A small self-supervised image encoder, trained from scratch.
Model: 5.67M parameters, 32-pixel images, norm layernorm, moe soft, num experts 16, widths [64, 128, 256].
Training: normuon at rate 0.032, batches of 256.
Data: trained on aerial photos of the United States (SatlasPretrain), 101725 training examples, 14.3 epochs.
Rows from expert 2 of block 5, named by matrix and row number. Rows with one number belong to one neuron. Each number is 500 + 50 x the weight over its row's rms, rounded and kept within 0 to 999. All counts start at 0. Numbers have three digits each. After the name is the row's rms in percent of the matrix's.
# gate: expert gate (model.blocks.5.mlp.gate, 16x64x256), inputs 0-127
# up: expert up (model.blocks.5.mlp.up, 16x64x256), inputs 0-127
# down: expert down (model.blocks.5.mlp.down, 16x256x64, transposed), outputs 0-127
gate.8 097:507515458585548434589334467509490545408506521526468473493532455422541580557496491466504415569578518518528519545633500545424431544415436577484558542523474421530480486478577500475487593453528486483531533494474482525507591425516567473538434472516441596408425496454534533555442481424469397418486441531458472529513556521490602518473516508493501499565507413483531481456452554428518486500465
up.8 099:507520558594441454534514411493519509613480534568464445498535487544503464546615445486497484484552455467328539450480531500577463496447469417527501504401516530496456539503441519452490403478573444551545442445467482500472420513521553461475525393449523545533477524498360499454497528549491440455562482525553511586436544485450486528520576524439451461559522362511506470516417562486531469557415
down.8 100:501521516503570401520450458472535532518513486512509612451428541478487415478462477455471416488415507534488452501515483453510474508416579457507461522572467540581570494569445509444485559470393619446557545475556488496409523480584493474469513528537526549579500548551574489547475458478446422459539602429492549541467530534485503539499504420472492469521574457543464536466405572532400524420477
gate.9 100:483492502516531473538527519500526494463593455575383514491495562471553470430531577445430457424496448499556409532411536527505479535435553562529531553563485435504470522531497553470478515561529547500495447529527549429477457411486428511493496495522487484517601467485576451472519480539360586508535478566507427632402422378546443444462551477505356496544461550503502578512566459452499441521473
up.9 093:564481574549582461433441511532511580535427428527498447447422541363445469470494543530497583584577504563409560471510521472471494474474510586376542503537557574479426530378489585571576553588498545496536488475505555538482488463451497590527497543522508491486547608461536532511429439494366453520455540487459561509419565560454380433498476469460489437480534436499450553481498564493566482473531
down.9 103:495447446453470491447531478556453429455453490497438483598509525548543512551530596460493475525470482620466475473453509507584431479503483429495507504552488448516478501494471482477557512494549431463508501486448467496488519548542511537545478484439484467519476427482526544606455413463419572564492498523618480443520532508502460466504549506490452593596408503444451454477463479420470568488450
gate.10 108:549525497494523556435390568520638429515520522559580542483514487465456457547546488487449540498478491514437380424492459496418455510510573468485474489476514441500496525494475435408554463419587572530518523577537566485426511466434454492562489476462480508532546605576459518550471500486513522555491510396528490542543536516483533459611563430549564535593548435467425492486476488512449416522433
up.10 102:497443431458488534587562483448586518453486504623500471468509478568528465468510498551472545416479392528453455529516451522566411476540509399501564475603508466401542504506486539463454518552468517476431449520510494474506438450502486569426459385476550521517514453403498430537487468486453462494386475523473552563434522489534492452501505447589516515449426443482471524549468581492487480525441
down.10 094:524463508486435489485457429559442543489458529554376557602566436477490441496537558492489487424520577486473588562595477544520486530384523409489533417480551511533490537533493426426527517508482589489541530420467545554411487413554551478445448527441538504496452462447485574561539476526504554477602472515509614533434547324465462565486489432575603468521412480546513538449545541554498529579478
gate.11 098:588521483475485467527515552483544570518557401536458507409521502530468511535473538407473508565496543546602467441515537523477521453453535472546461531548521442451489522534505415493453535540536524413453418546494557511541480524547488411472583450544498495625449473470418528430442537535523558494475506450494456481511407599516557476534420507420562447569544544587500448311500507490508509569644
up.11 099:526457559531546441503479416564551558570440502477552436442484522442437463523488491537551522517501474426477395549531492425531509550447474431541505566516483511536432513508495361510448511528564455513453538511495477460469539655507539436540494480556486469484578592525440463497520581525469460536468454488524577523541502539538448495516581529448468495507522499415577564486555527456454467448465
down.11 088:499469464528513563440425576534490601576441515488509617510549416503501473317500496527563440576527527529466483528505443524523442532462583522461471586505478608530559500468544511609478482473489588465449488392443513545554428512411408548528519454505428445492548537523412498418505456463456478498501514471587479483565411452531538525494495528469412527436529463506598585522561497470473516541467
gate.12 098:508497462482483534498452449505518425572530437531437543512368460503439544506480531620532513498545528446514514456495433455436554476519557606497530533492488393456481502552477496505449539358546462413507409563490455554458495517398398568560483459527545596423517509529517486500484528486555513523433506439522607509495471488476500566425537591502423516507489520492541526443583502520518472477455
up.12 100:523580410454461494505518451573467468527553435481543431564482426529435383496422480535511560446549412446541485575468518497500506478613421462506502434511475420649544482432551418443524462509575492528534507495588538536545528457483348502500548453476485500528569530537497489481452524400516558485558582453465546562496519542537554569493526541455540520461532643441464464438623396474485517474503
down.12 099:556447496527481408528520557505442511523537543524405432492357502441498534499530485497529475517455509460447483391539532552537519450491468589521502472488534529461528466493523505524491535514578518517623611589487526486564490439457441583542519524487632521508473568566462517453627413437471502506511517510457521462579516557480520454376459479472452605567486538411544454477535489433564570531446
gate.13 103:468551494551476531430520442549410431576477474521524483470537391533429560445544515468507543446520497501534515540542487479532451407585462472420496426498518545474483448526435513441455497522443467513471513475562488512484541415531514541514473520462554498558466495581490540435521481478558503419604540518548492495529559442425555529546506496491482623571535392523496517520481481517511434492545
up.13 106:495400509458556525440495434521581508511549465566579452451527504482404574512541523501512468527499549570557500565493522457533518443507526474504487480431508455436531514486417441441538575464515588497526492497478415498504573463510603582552587380511517471444521384541538451510541511504533450493487547523529443417488452575464479497539486487534523526462441503497501510515615571497491453551566
down.13 104:473552523500515509457497572491535569484518517597491602498427512494565487431490500372523479540533527442605472544429567437612505501451512600541492487473421560554512504504486413549427489518566517384592511469526569455560453445487520533580484443449433534499574511478527543548505546478496547472545502421552480441535552429529491446429468486502483478531498583483577439416428504573490479561452
gate.14 098:511428510496541489457517499532484459534483443604422571555470490462470454430481582512491475529478391503547386461495503469486478528560439504590501587575474449554517484479534521469492444476496501506459560502425543474542426510491484534474515524543468491558561487595555516537469511501446558466470530472501520550445502437548481547550527497468541548490489583551588446575515570447493511436618
up.14 104:525402522517510489559455507475492476513489520527551391463599496491555509491454558474499554455426470483438525528480555401462491459457512430498471528530553326385494493587530531476503519553471563531427476480445434444597513568492443533535424554547417496470436444419536602505518511384586516501459557434448510472526595438398476590471567491472523522429470447533486584515491455497490534499559
down.14 094:524434544421484533441510609501532459467498428532443455464530511519488563501481508637488578509589450545493593486456517546514527515421488518495524474528510497485491472476548506621541541521524438511416572522413504475464524437444534525505483406427562440407495510500406577506515493553548428475353544448430482565520482442445462580442451458505514422592483521520499534512459503546415431516457
gate.15 105:475515555610449584566421453489491534499508489546486532557511516519538544505448443550488489475503528440426626528410516448523484518568559547501534451509655493477500523502582467562579515503522474478416498532574544548477522561485489480523522520542481554497391520505488449472570574373556386502439519598502389501547448546471567536548542447450468453456500594571509544547426428503578516570441
up.15 099:440484575539494523507539549565347518552527502506476484547533516427497464484448527470506476515497493509449514472539510497523425492512486514593540452588475567526565455509403505507583410456531440427508498412498534514497468474468458451537518544616489376510531515461550520533533516561474447367449498431404575481535575424478480503474558567439488476553512500407531475622531534507550533446533
down.15 095:583495394467540464384540531527515527547423442497521441583528474518561492525566522548467441509523530513550466465455578567486491554385464542503478517427502525544458446387457466481521484500554402472547445573521534462623365498507542477521502487514492588509446538585577555501496448530496495465478499439496476561539530556411383507581445445425492573513491426496497507532545544391514502453484
gate.16 091:436349498479575438555514447535579479434505496529449541522443455507440539509481511377578512378472602518446550479445505512493466498601467537448473461444453503585515501617493499472532510438531456514468485498484513520456468551487585584483423491574480535413473415488472492480463407522502534412517559551504449500516509566477469547494481496419539427541488501422521437525562511462484412550451
up.16 097:424468619484526460559455493507559452525532512466519515516507485461400540490512565539510519431528633406530488494440433520529527467508533533461420557496463458437396483465505568366466510489569542515468427437513515456488395444414459560505409536515493436527491531516556453483479519537422461398444561460549528587476487398519513566495501446532487461560519559510533530553446584474414435457478
down.16 099:519542535363376506457460516562569512491498582462494539523550558543591586446448453489476472513426519548476520580483450546532453510511515553459512497518534434448495487511508470527457526512474505472519471557492460606496523403527534516522528514586492534505505488452448408372471595510443494557508556408537392458525461500558469486508511550516431502508420416570589554477447528477580542419513
gate.17 093:470534390558472460455536468475457509520507610473509564542598550504476427544474477552540411516484507605513435549503468427415575536511522528454506470525542514493519532464532490499499465481467554455475571509508398445462502530477516506499543503570441524500589449498463557478431465563546584490503433532460578488516541549546544485510484578495418558504505490481580565528506469526491397527552
up.17 101:474530500454542482438445435463483472526514421530541525572478484527536439451478449538514514501523564512522525462451545512527514472577504520517557569486499607556499418447516481508451443475608572381511437548454547516604511558524462520536557592310475502593543497461506598493540414531503580523446527492505542469501473545496514392476521500395502525432481457520493499431426513436589521546473
down.17 103:583486402522589423485530481538402464509523451480526446573443431545505559445490456531541472491532529531487522627464536541501550552477396565479551463474508400465520563450531484535485552372441448423504601513483535445563515499493583491503479536508516494441465337536409564500395537566515568503497517441545514548514495566447472579505523573445538510434477443475506554573479449510505463496501
gate.18 108:446548483521545491439439596509596533509530480456498547614458555485526407511473551496418585592459512592507530433459435501576463533569531520535473530488544521541390511526534527525492557447575470503513513381453516579506493517468541487495448486505511520474398469437385493522483584458543418487496488448531473480552475501453578469517550407464476461519537510518532483376546503458445553425523
up.18 106:468528572559561448577402479528374500534466485520531496454462434471527589416489505499437508540516406452449497538384502444509495534390539556546548421457514442420469497551457527494482521531452457544517499528582458487502469540549476537453455449494531474512428514507570433478471587593371628561485526434498486529440548602457573509506503504460504468482436516394500493532498522522490411449524
down.18 099:500535569486481500471442517444507400464519559488493521497526614443370476463528484581447485559556369440591443566537485437480484553531567511503479562478526449529487399526397605502448520482447531596491491524482569516514496452466485521560525405449419486559477449483576457571413534456431603515456532448462531561528532447560536468592494438465540559437543563541427504467431598531458409455565
gate.19 104:519533498478429511466399526501495460528558592500521497434513559516447410540515412413455439509475528527478437410408447450516559401510556434420432512464486507489542453622543496509521518538492504470483475380565588512421458508485575554511473484499497499537538547521513443454495573511556504631553448495450533521529462581486453455541441480462494515463536551503460423551490541494540545550539
up.19 101:523467548480524490442483590537454552389475521498530463469621524500536455443448409470515593521552525452537505417447582517543456464454480423527473506450508464510454497452486529465529393466530499479369509525511492468468568507531506382475486414457388533480518389489472519539423511448415467496477529525509598446496493484533441484527461488467519448560473490444449531547438568527526490450547
down.19 097:524556448489491653468473541406521521553566522498495533604485610460523523462477571492546484473545478463492466360515471488539556542426491487619545366471499506528461473411534451364532471501468462556515540558442566573580474515461505521520540460510525489464547577574449468474445480516472583470520422557446569539573536425459522515496501538480539520435440585514568517470504506613452578420490
gate.20 104:482468547526463546568502534655539529535437531566416468461582404448438480448454510569456443510542503451443485497467493490505525462537553410489563442541463610475453484505486486544383471493476477500460540428548548404528523482432484581511411467456496444499497472541506419521555596465446488508480445546433526554553426379542492493501504413536427529619541418475514569442443527569437530439474
up.20 101:524469479564458469577571422457442553567493523613460482491498505504506574492511490489478471455549454521538490596479506488468536469410477478504476461502434542612469494406536544548556453531585546497542537584397526463454558393513563526555494426477486478457490542534468540480479596568510456484455495453560503491509582482509520470529506457522495594487535490509560499485500609497521445510629
down.20 101:560569477552466456531502450421609375473477522552470581465495497545503498469418562487465455515536488525504507536469569436517495577537445463542548466573560431545496575514358519592476489463542549447507551491526506495490477382488496515505520425482575504542427534521447478486486611471440477547554419509463433464441445599490526527555463553533506547562497520494440510571564447541482483520521
gate.21 100:471436543484589504608517520576427594468475532435504438521473531564532503385473542477452522448502434486403542539545484508344379492429481543423508542528525449447537471498536461437582476515529503501462517419490566463477437466467436504492613581495398567549445332509484572461515444510482549471488562433498414460547433455444501499509415497461496516485493474550487416550511538449501583574519
up.21 098:452567529461542527472496518516451418522567517486520455515411452437484543485520520462383425503413475512382521557448485510480430431553524476511508430594519459443470548542607451515504494507570613466528522571466474447516501503552482459503495515484476498478540516538494464446412505497450541511532580482514460555533509448376564485480416511492526600512518510420463493483526438435398464420483
down.21 098:425523500484444513446448537528481440550465521472546530512550513464488438548502431496515490469462454548446462526515445461484436569505557548514501588552484534425542452539564559528487452443431461542517584519434596454615513465498463507509531521465474567510512491506477525496552548554455512476511498566414593425510428561502430524535569514453490471565477551540456609444407450479465523455589
gate.22 096:468581463540462445493479519522524541497512479564401494552432527558580370576540458418449557463489580446502518572377456502445530554476521478504474522420515516479559572469537460386428534444480564524587552444536497467554515586509490586430480490454548585467532468504524458513626526445520504537621458483519526496517556494522485533526501628561487481427565462370560564533489478486470544439527
up.22 105:471537492548414487509480487523499526494463546656474408429536513502485461454514410535499529422439554469491507598508487614473517565472555502498443466519521557540505482527466533597558520487468571510485514535569571466497505561507502531582489479532616501442499490463473526478520561575548525474457424436538512509499472453539533530528483449609524538594557502437551490452544471482559559554510
down.22 102:485444601431506422598433496540478516575498542514406429519528581447557433510546560408399423521524492485431448532559513503588570495486537546534600457403474436514460451415544472545532507401434533550429531464466550592494488505505473506550490445481456500522507489437477436511505444414470453369520542559442428494486472493448500448495527387480448440535531492519497568469542463492570490452509
gate.23 101:509497516494444510501479424477515408488437522504491530456500531490518474531526524495384471533569530531546450426439554516457489561545584422528470501511477565534455555498436512551509576504504504488518495580487494532595513487451526448469392531502485446470515522469532578453468385547510485544483456492494445496457524537497535486451454492559442431461587461545547490429417637404486629482512
up.23 097:496513500493584478559451514498503559581555545595541547424525459535497495451490635540500495472387544548486543516510463559545602533600480483549432542470534539464531428457595476498505573524488478544539506510498557472538516466502529454488556428494425525465512586483454497488460524483482613458558501549518387511478542525410506549455467513502491536553521416501439492417522450467520485531550
down.23 104:439462478551447511470527518551558486568442596538561616554479536560493416484484525490553474433419529462583565538528548471524501481457622502630516506483531478590476453547436538504570397612479486399498487560526511494531496551604509469516485519525490587540502456477572535514529427515553476417507488581553373559520486448493543512469510479452456423569436430568459430467468518455529469521556
gate.24 098:576547452516445633448418411441480540472471488512531438509417437524499453441527474547525469499512570594416463520491505467492467464601473504484434558436560537363536555410501497494449585632605465476521527474511557521537497427413560513532601486487450576513482531506484543504520412512562484450515500461454500565594494525468437408461553505538552457481402494550610410460440474495456557494537
up.24 099:545542459492450469498503619469536535548493534463521403541539497453530512529540588513529378546529492479544552442478451439474533508508441503590460493549593387454516505539580560506465357488491486507492529443446407579505536441583543535517554504542468447496614541481566492521558489444571481550568531559486535444534472431540597434547466442517449457465464442523479483474464541417472544575557
down.24 105:552452456416545481499504484497502538489511456499538556391507454427485511487494495514520472595530569465614531549549464503498483528519530537498566612467569544491355562460436564353533501586465440530492485475408496574468463540566501551526502448636540488495451578454506578526543552488552499554499552609567473460511486517595427472458586524553478549528424574505499497466542574462562505527472
gate.25 100:644499483476557594548538539526549507494464423566466509559487536563518575546513509637485486417491463443567442518490533503450457500620519433468611508487476476505541485492459504487531546528452500594537466466551563451469580508517505626463480509446560550530462514459507485564432505490589509429484501483454490429555472428484489478449456517612514572463440577581454553528507486521571501516489
up.25 101:515498532537552537523480481444494481423440547382521582610569433451516479507618471568515534542461572592533517511461547523468518476428496489521428484452471552457545520516487509495552437475530477440483488525439527519586462520498615437442617527534527494566497559461528523545459446571529477495576499411508546527502579496545523493467428511512530455488446526505538487532460409529507409461471
down.25 096:598492521515583565535417602515463433483488455538508516545424513541515515470524508570402535426530553523452502456411480493470502567569505538474466517580447574502597533498569500482414412413517461557521474457589501508450569415499535529598525463536390534551498487523453550556591527457441487494457576530546531548408445491476493463519565421469504453501542483524508528529458563464574587470560
gate.26 109:488453492425451507612494480548514553465514466481481522462570475522530504587459452499538483468526499406462527443480464425459456423521522543472513549474523490476437525449461469493500436480510605518433373499423506534461564444508480449525520532495532518489530468482494508453528570474529500538517553500614416570425464531418443512537445488514552518468482545470499405577452478557552525513481
up.26 100:536561509474568495556448570493532523435453506508535584428573469491615469459482523389482502541467434525486476525505475582503421416610542553498511497530482600427442535507541563550516445478484387505626426550476507600528559469465462581514596496491486445613559541529423449532459449474594527496466488469498502477526518537432542423510509519497512475569463594565498439515549449502474494511496
down.26 105:542515493491481456524525510455487536481463426450447484479516478447507543545484503470467466531433550411581494482449454419472462528508430408571472479385545600559572432482566537502528433521479460524472497564582540497583424554464475472525584529589448519561451479547473565465500457573516580398470450447527552530510461607467530509449461474550520518528416475481507482443512467469518630463468
gate.27 095:526553534478558543511516443407496404512526420458563465537575526496571626591536462528514587521459530478583490523550494556393543492524500526515464434573543532529504520458433474491548500512443468551434501580493418496500533521525564450516510493494476451537497580515461483526573494512509463557483522473427526415476506595362460420556413480581525457470489531445453477439481441532555538536472
up.27 092:596475484428496549537395574464508510456488472453480516507527628445476502497524483462548478572503543553622561440533505540538487551513392421457446440532504427452408380597495567585582538543522478554473541474524484532502476576459515584488490506533429486453512506463509458424525470514472471503557456480412406515546457494478523522584488580535557496492481481502576448457562563453519530483442
down.27 102:502427520565376496520513588387460576465493451574571515588566524511500454585613506489561448604443442447449457495478505611466588442560479533505511404616416554502537471444492577475483447494521464462475484595600503503555503575456543388533519486597511454499431441516595483420628480507608500524498438503436476490472514455514449511558433526494465475451551405505492510496474610553486468500536
gate.28 103:478450575537522595518471451583493566389451380492553505497425446540436503478430466447457557508500457498400469489526495486508489470445560497544547360498456527542553460486472584495455483475498523537547482577437521489556472511463478501518474467519552402488489498522485578532486413482440493375473555430477551517550521482460503486447515479477481498449524468440556487550472459478513460649491
up.28 096:517392477478453555450497452395555492611471485554521471427565512472526450552551497449513482587438490625491477448552523509526600436493478407549565527481447398487547500538473450510589495505631536532515486425406516468529503507454469471608520412591440573477461507378428476491497512454498492381500531446533431548489529565542513590492454418477567509480480526541535537578543482447508551558544
down.28 095:495583581440514489477495522476514506562463523457506505549547424468543574441555475578443524545431428476537538548509558461579498483548545589554489437447545439490551482487468446504541454426590589468474565487458572391437474479546537529532507502570445522421472526491518493446595501587483563517506476567429471624390487489561526518563470415496553507495538525560499348547437562500549496549534
gate.29 097:478523514588480445469496530558360457516437443513508562409492509506510544467436423456549576510419569532541614514594475496446450479584466418436501500509491487526434444511446432540401488485491532499421539533464420532493570497547547509496478573547586492500494571490472547414476489584439511547518517492641504526505477454451427531508552550492489564492412549515527414536502547544563472539473
up.29 096:469488541442466570509486496454499421490520458435497573457514420565450480456470544630463528504532592444451482548487613451518569501402580522513600413425479404452483416464484484444526544520397456506429552459549450516423437488436519474545462422507518438501509424518551456532490533534479461498435427487430519422533477474481486541499526432473542432512473440497593557464468561450413541624502
down.29 099:479525537479489465511487455449544524568503417492431572520476490519496474414449474529459447428553501487482408514530537449510459422548497482560472422529488453480530590574574483536490537554482493497497526497448538498487454465474509403551450541539394528488492442519449562557532515490506423502598529460525469481510455427531531482492498522462580519539518506481440467607404464575605490614437
gate.30 099:510541509536567425487470440549512448518569484554560563473474508526411493548582542455569476417514487459632495496437592563436476496524446495568515448540465556552480513524488383566529482476472508534499546427485495527488519560596552530581477528453540410531435432491594522437527567468472451532483452513483546481515474518453455578476427557500470486603575488565457512427436439468423493353425
up.30 102:536458502505470476538549527538571499499433531445542518489435503528496493532405515606554472522482460401449560595370404553347510450509557519461607456580456479510600476533436471593528440480433496569510497491443539433470515497449471504511478441489505549517391490515511514583494599489573507528483518539439561495509549554480415516456444505497438503507542505444554557538567506499570501498405
down.30 104:488648492518440537469501525402520547580460514558468526507554563403496448533530453454506540496442449545403418510513479457515490578535475514458469531486434460423490576461455540543484390440407419586468489556504512499464399552537496550519517498552537466599562541507494504443424490488517473509400481492464477553540544507539508534427593486458536492436488518583431496435522471477545506458571
gate.31 102:500574506568527489493466482494335488472527470569545541569508593338484539453554454522518472533480565510377611494505418539506520501443434555504525526585541515516561497487438487457460558480544470446588469450505525516429616505454473534482512435470489441476568547474498543506586371455454479608493480580599429521462461444445472512453562484480493471434520535434447542570473480497520559590500
up.31 110:534434504452485506484543492510523503452494507428493493556525537577415548445534515497448584546518496478503547505506456523432474541547492584574511454506479515561484573559514436488558533469575492418451519529508533552579512436461442590469446450545438497491604542612588491442597533538478439523448520513527606424476446586483563503488486531459519510409417452505570465500475492478437496446519
down.31 099:497511453578530498393465466492545543520407447500482536437513526516530451570452449480482499537536472494446398528466528442514507499506494407437517577502504494514474534514533467581486472523461519548486460493479552458518469507552484482479564536523556554471621516471543492424485501479497433592466484553546526547515517471488481571358480446491565472478420458487423423402511570486582468398601
gate.32 098:553575524532500469495547477525455584462409587577456519492599547486474434608496430528504568523441488503534514600477527555494450528487500503461562485490504492478503430528502513470562528547444434490489608453548514447471561471407430598482453471371447579519509480527486523485429427484361483542493544500451443378552445457522523417451546528543535530445536518445493543558449498480541509544502
up.32 100:466492436525458526510491471458472478475475500537468579548472515482493475519431515413527446610469451491459470529498434521494539604471460578558498459522439509483475434440490608583403426508469482478560602500453482406424505575464585534587437541608446541503496537504501415484490541491547470397494550457553550478482636447583479420468508395503500444447563528492454499576534528400538534474544
down.32 106:474471471491463547494486496558488570510481543496497423548502552409486538545536498561509553428481526425480515497444445532595565470529518522453489520588550465610408442519480471544517469507450491528434552565506477527566641433448459448556517544488448469400551488523485452526441484441516482482380449440586564471519468545586521534511381499494421458538627458531490454536644475465531453498507
gate.33 102:537462489512516513526494414429459474542536538552436527483492579492579486494528518483408398503403430509540474438507498439506535464509479570506563602613504570601593432554456539462533527440558574520504455489474530547630399445495572414445609558362568542556535490521580501524550519579442401479541476522538517505559537513568503460432461490509510570497552491453469503525493509488437454568463
up.33 100:477520495485495400399550494433480504447520488490498441494467526610552394479421473509564562506393432498489545599491446598462497513578518445495445470516488498531420520549541538504527469492615565511453490441552529576474510498409569488471483434491520496497459461551463453607455489488497356502470501492533396468499455443488422471463568490571505568565475499496515515552511528525469517452498
down.33 091:472476447524531521436555468499476590530499456485485514505573371489555526521565549467506462528467437531454553494513560599528408446599483511480429591495515479540511506469524393512497620506476509595519535426568573571479462466469445608395586563475460549519497533510577547462516497483453470450551458555565549513495482496573423707513392556540495511454543532582439511549501501476464586490452
gate.34 094:535458513521575540566486478476500506516581469546482465448497542519474452498532462523490492580580514463592524502495424477568514586455448465480378599552502549515544514457500484524478482510446368553580417439594493463572535440556469436562518508486497431418521502483479566560543415583497548498386538426383468536460429609428459465445492515457485509535489450472532512476534462445509497465505
up.34 098:511536518429467597463441490560458481422535411471435452598528494557388527602407568532495480504409407515550515529563534545427605574446517619526460568458542500506488492483443528579458461520478487590502500490530466585445455469517531429476511453429452520532456530414489479539539566484465513470621460519491459539426522472491451547526463492456502469513488537530484568486467509576409410502540
down.34 104:457430543497534445510574454462515538450470432442481411537491566520448546351466434538479597402582524520494543485438493513432529475417485504474517462500482522436425572451492495445484565501416348545653478394472495503363407507482505504507515482494460470538562419481548594474444434486530457455562519539481541429381451457443470537433469501450479610522474471556529421491559498446525445439432
gate.35 104:430427536460416504500492513407569539459565592443543540477487497501475559531460522543420509427515448497484492398561474454538508494482500570549413499461547536475510493394478496498516528469420531492512539456538482489536481503536450538463573523484398515531537475509515587505461475574547495488445461443533497622476520399516566453531485482488360447467455570451491481444579403439486506503475
up.35 097:445480468551581465523599512453412527466515606513555505581496435519488555512443523460456510457501533540450501501459525515490519427557415507478460416486475549510442510493440489432489492468470456494561536506468574488525591514488541496481524492606503457486554466458410465488522482461489590524473487479494471552564488552517461500577536436531551578427503515449511534523478451505529485533463
down.35 096:427486599489488490488417556457517466537525512481472478431515489434453432574463498511423461561462488482491487415478525534497512533516441559592494502525524431503575605468452473598567530489487594610516498557503511465411544514546465558507496573550539551514517431454461469428507589590469523500550556465560459480434555443578547609552594533519375601462593414529572525411535490553500495513551
gate.36 104:530495489405468522476557471496461519452517514471442601459497511576614554519507492516413439403476478373517403545501444538531494477394559349576479515486538501457500540497508438454454497578497555523553525552452508537526512530471371473499492532481516518573521466567560512408424614374473528515562606568472554455513481481438480515542477554534558519515472577463503403501552531573527568472485
up.36 099:504545417555473454447436517507534442580536463493549541426445488482460468438537494490537526520480490508444498455536639501494482568382457448458509481513491444488528560495484366429443543489573538525549475499543541472400501540486511499535488499489575484445545485415461455448475546418434482529453558495573577573534625517442594514514455515534477496437512495549586510522442482458619381596498
down.36 101:454469515516522468632428443537556572519564504434485505524547522487518555464470527524533552404531500537531442561514525518476437484489524496480490525503556542560480452518456513513501554501585425365494512526471470521513417354473518503494475473474527527615479521493435457496536514497509557440458477525531574643581441426506552462407491515337590500451535549471452569467507455485481507535410
gate.37 098:511512438422496401590470424425457582506494475551477500530424434581520507473460519504449396531430450493549457549516394442533463500580589448593465526511454455471489552511502512412535436504521547522478446503449464523563506460512497510448487514589449506384462516529528478419581528550404524446444477477544435507480494524650480568492519560391524451435508526385500506485552443573484465515539
up.37 098:496507542535575504499541433520381452499533539518571401614515426498533468536578603495602513511529480512489549411476475443395523480514454538391536467531462509466505494533496391484541502471521474541528462449428493501463428551476527552504520538529445479477502529562513359563465482453463495440430476495506479528535544596471496362478525446496553482511462492385450530501374494421536539427449
down.37 100:502524405496543495546490508453435482444465540517496475512564546389413501497478506487508477437447511492651490465532464505518418420494506506542563531489466600430533538519523545510584548502520525584480517498486559480483542463514537458516482439602481408518481557495482494565534447508448566542546508546493525463482537488525459409467448433480464556506502462474387402513532438565528471524412
gate.38 100:533507559450504586510493464528615525486542492492506423449541449402556462475509478595458598448512412528538415541422505478423544518494452509508518516499475559554516478545559455491507439374499460557470538467519497525495532492553526542503561474463441488439526546561436582547514485511438471452586469592495458552495484529483395534372501479566511472466500451473428531473496522439521438413454
up.38 091:436521473558512576600543589590573459450466560507536439575440541565525509538535420501478493422489505591551513474480459509488473559519479541409465548475500502465542496534456552510508494497510505498603497518453607581451481546568553402525491496522469452517531607500417539465501507513410475527418610409522508435453462480564470572478531420485497443497616501472457495543439477454445474473472
down.38 101:453486589580503542510519546614510485446538548610606495485431643509517537530416471497545534425518459558526504571510538476452432443459490467454565468495493470489410497544593473465471510531566555580554536513471586542590519516507421504581603539516429453453457468412397556493490528539523534531535446568475477422503420449476513404470470498521552464506621475394393392523508391503522465410492
gate.39 101:579543489546507499492452554399457474502536605529535500565569550439435579485549435469497508468427453523575479547497533625510430443432439540492503500487484489500528478533464470568514515567435431475479550439586515524595494510520498476457426459431466501519590445533539528517477438453454449478547476505506449545538473579515477458511470450477407484449387479481472403500407489386501526510525
up.39 102:488459560584446552505552553593637467436538450494428505501455562487461407516534518380514549479431531518427549514486519559466484559581485463610423586536535454482487502509570506571501452537439500494514488462470445456520516598551588489531510501526562448528498533422459462399544398458594437487444437559505588536538548556494572397393426579465539520449510528405548502437547468432446460531587
down.39 110:550544423494438446589429452501572488499509452515467504493461471560557498470480505463502524481436458525503362538490531479529587468577480472517580505533525494586564666499427558557457469556610585535452483397471511498468561511533496495564459528504521566463559545562449491454592456444555564501518475507467455591496571479523465439586511465474548549510476492448502508526486533459500515450481
gate.40 108:480548510401535524467453422443604480512455531476506585487468498464506508411493543500574444502539512488494470440465488534540539474502476483451565505498513510488501526445512419484486548466501476613429529526455502518504578524484413482508430506589547535563463470576574456539520542507568484531520523470488505370554560476510559421546407541577506473460543418600416560611612473494476422577423
up.40 104:537446531556593511459493601514511593483443550491465520494456546468506524493448492617473502530543503598605523528508503471435558502557507533487560488443485480453515476471534535498536533534414448398500496572560521513611539407488491506547549557455521576508563476553475498462608471359460442541543509602485492503545623528504447463452526491462509462497487466538533528522456502560508573635486
down.40 098:437457502497391476476547412556479546430438565444525551538521556386592437484552528505511466555440459533469442498474406570483581573489440496513480569577588464457457499442525525512475427472553494400529418489456382558459436445473572549484486521410522462416493495422524525416522531552578516442448563547489514499533524511553541514511523438395463613589540446451464487539482482438468456514534
gate.41 095:438549535449504463557613474565485455444522417520492580484398482497477515514479468469394583565483591556486533535504551501525481536478530495505529544482461462565528596521540495527483490448433504461506476463504481509537499541542415491524479485483582503576428380529474554456560519650586492586428501418514492564471522555539507438466431481502507468457473398592479498496411480468533611458593
up.41 107:479454430575437554538543448524567560485492468449452520490452557449456524488511505439447529593475506425432545480550470526482485528466473493593512537474446499491504403525492396422511424567523488388487457506475527435590567499497604505522486461507459507421616543439433474493499465437522458435562570430564504543446522510516515538516543450575537565424476581519539476454462499479500455517444
down.41 100:494524437519484459521441545465456497564556537528491511433541459574529499510454592451456604558471461574453587447445416425420509527528461551533405536552489480472486431558472467566590499511503511510509464616494480564433485497541406587494479451502513548467518500402576499549500524458551495433429463520504475449579560567545516576509437538472616408483457465505507617499442448422494516469558
gate.42 104:536533468450437467543613550446470560507550493470460445524487504447512399503425472443484529519469430507497498453509557587459506452456515518511555490432589499472526471503645488529540400509431452466417544516509637535508557509457475493486422556366519475537398503492491527536484436503477565531540542532570481502562564492510481425490587523455512469477548563567634566456530444491459548573454
up.42 110:454523451618396532467473523496590480467458524474579497583499450568451630398511501606626477407594488426450476542519463451453597528601410537514455522542515498541502513532523541565464539555548482483530561425545479542584502489506464421503515505453517486480552465516451531506581490501440500565535492558503501551394584413548488516478446580412541542564586444544516438496517479443489550466520
down.42 104:569505453536500568544475411597488461557508513435498479523471537492398480540548430490496483486609553539486598592516490497532503457490421499501550410646456385533477592446419487507566555522515503534483563479483464513455517528531422450494558592572481405439439545409470471513375605522513482497490530480525524470530500563581475505508481478494457470527487546436507530475516475567527493595536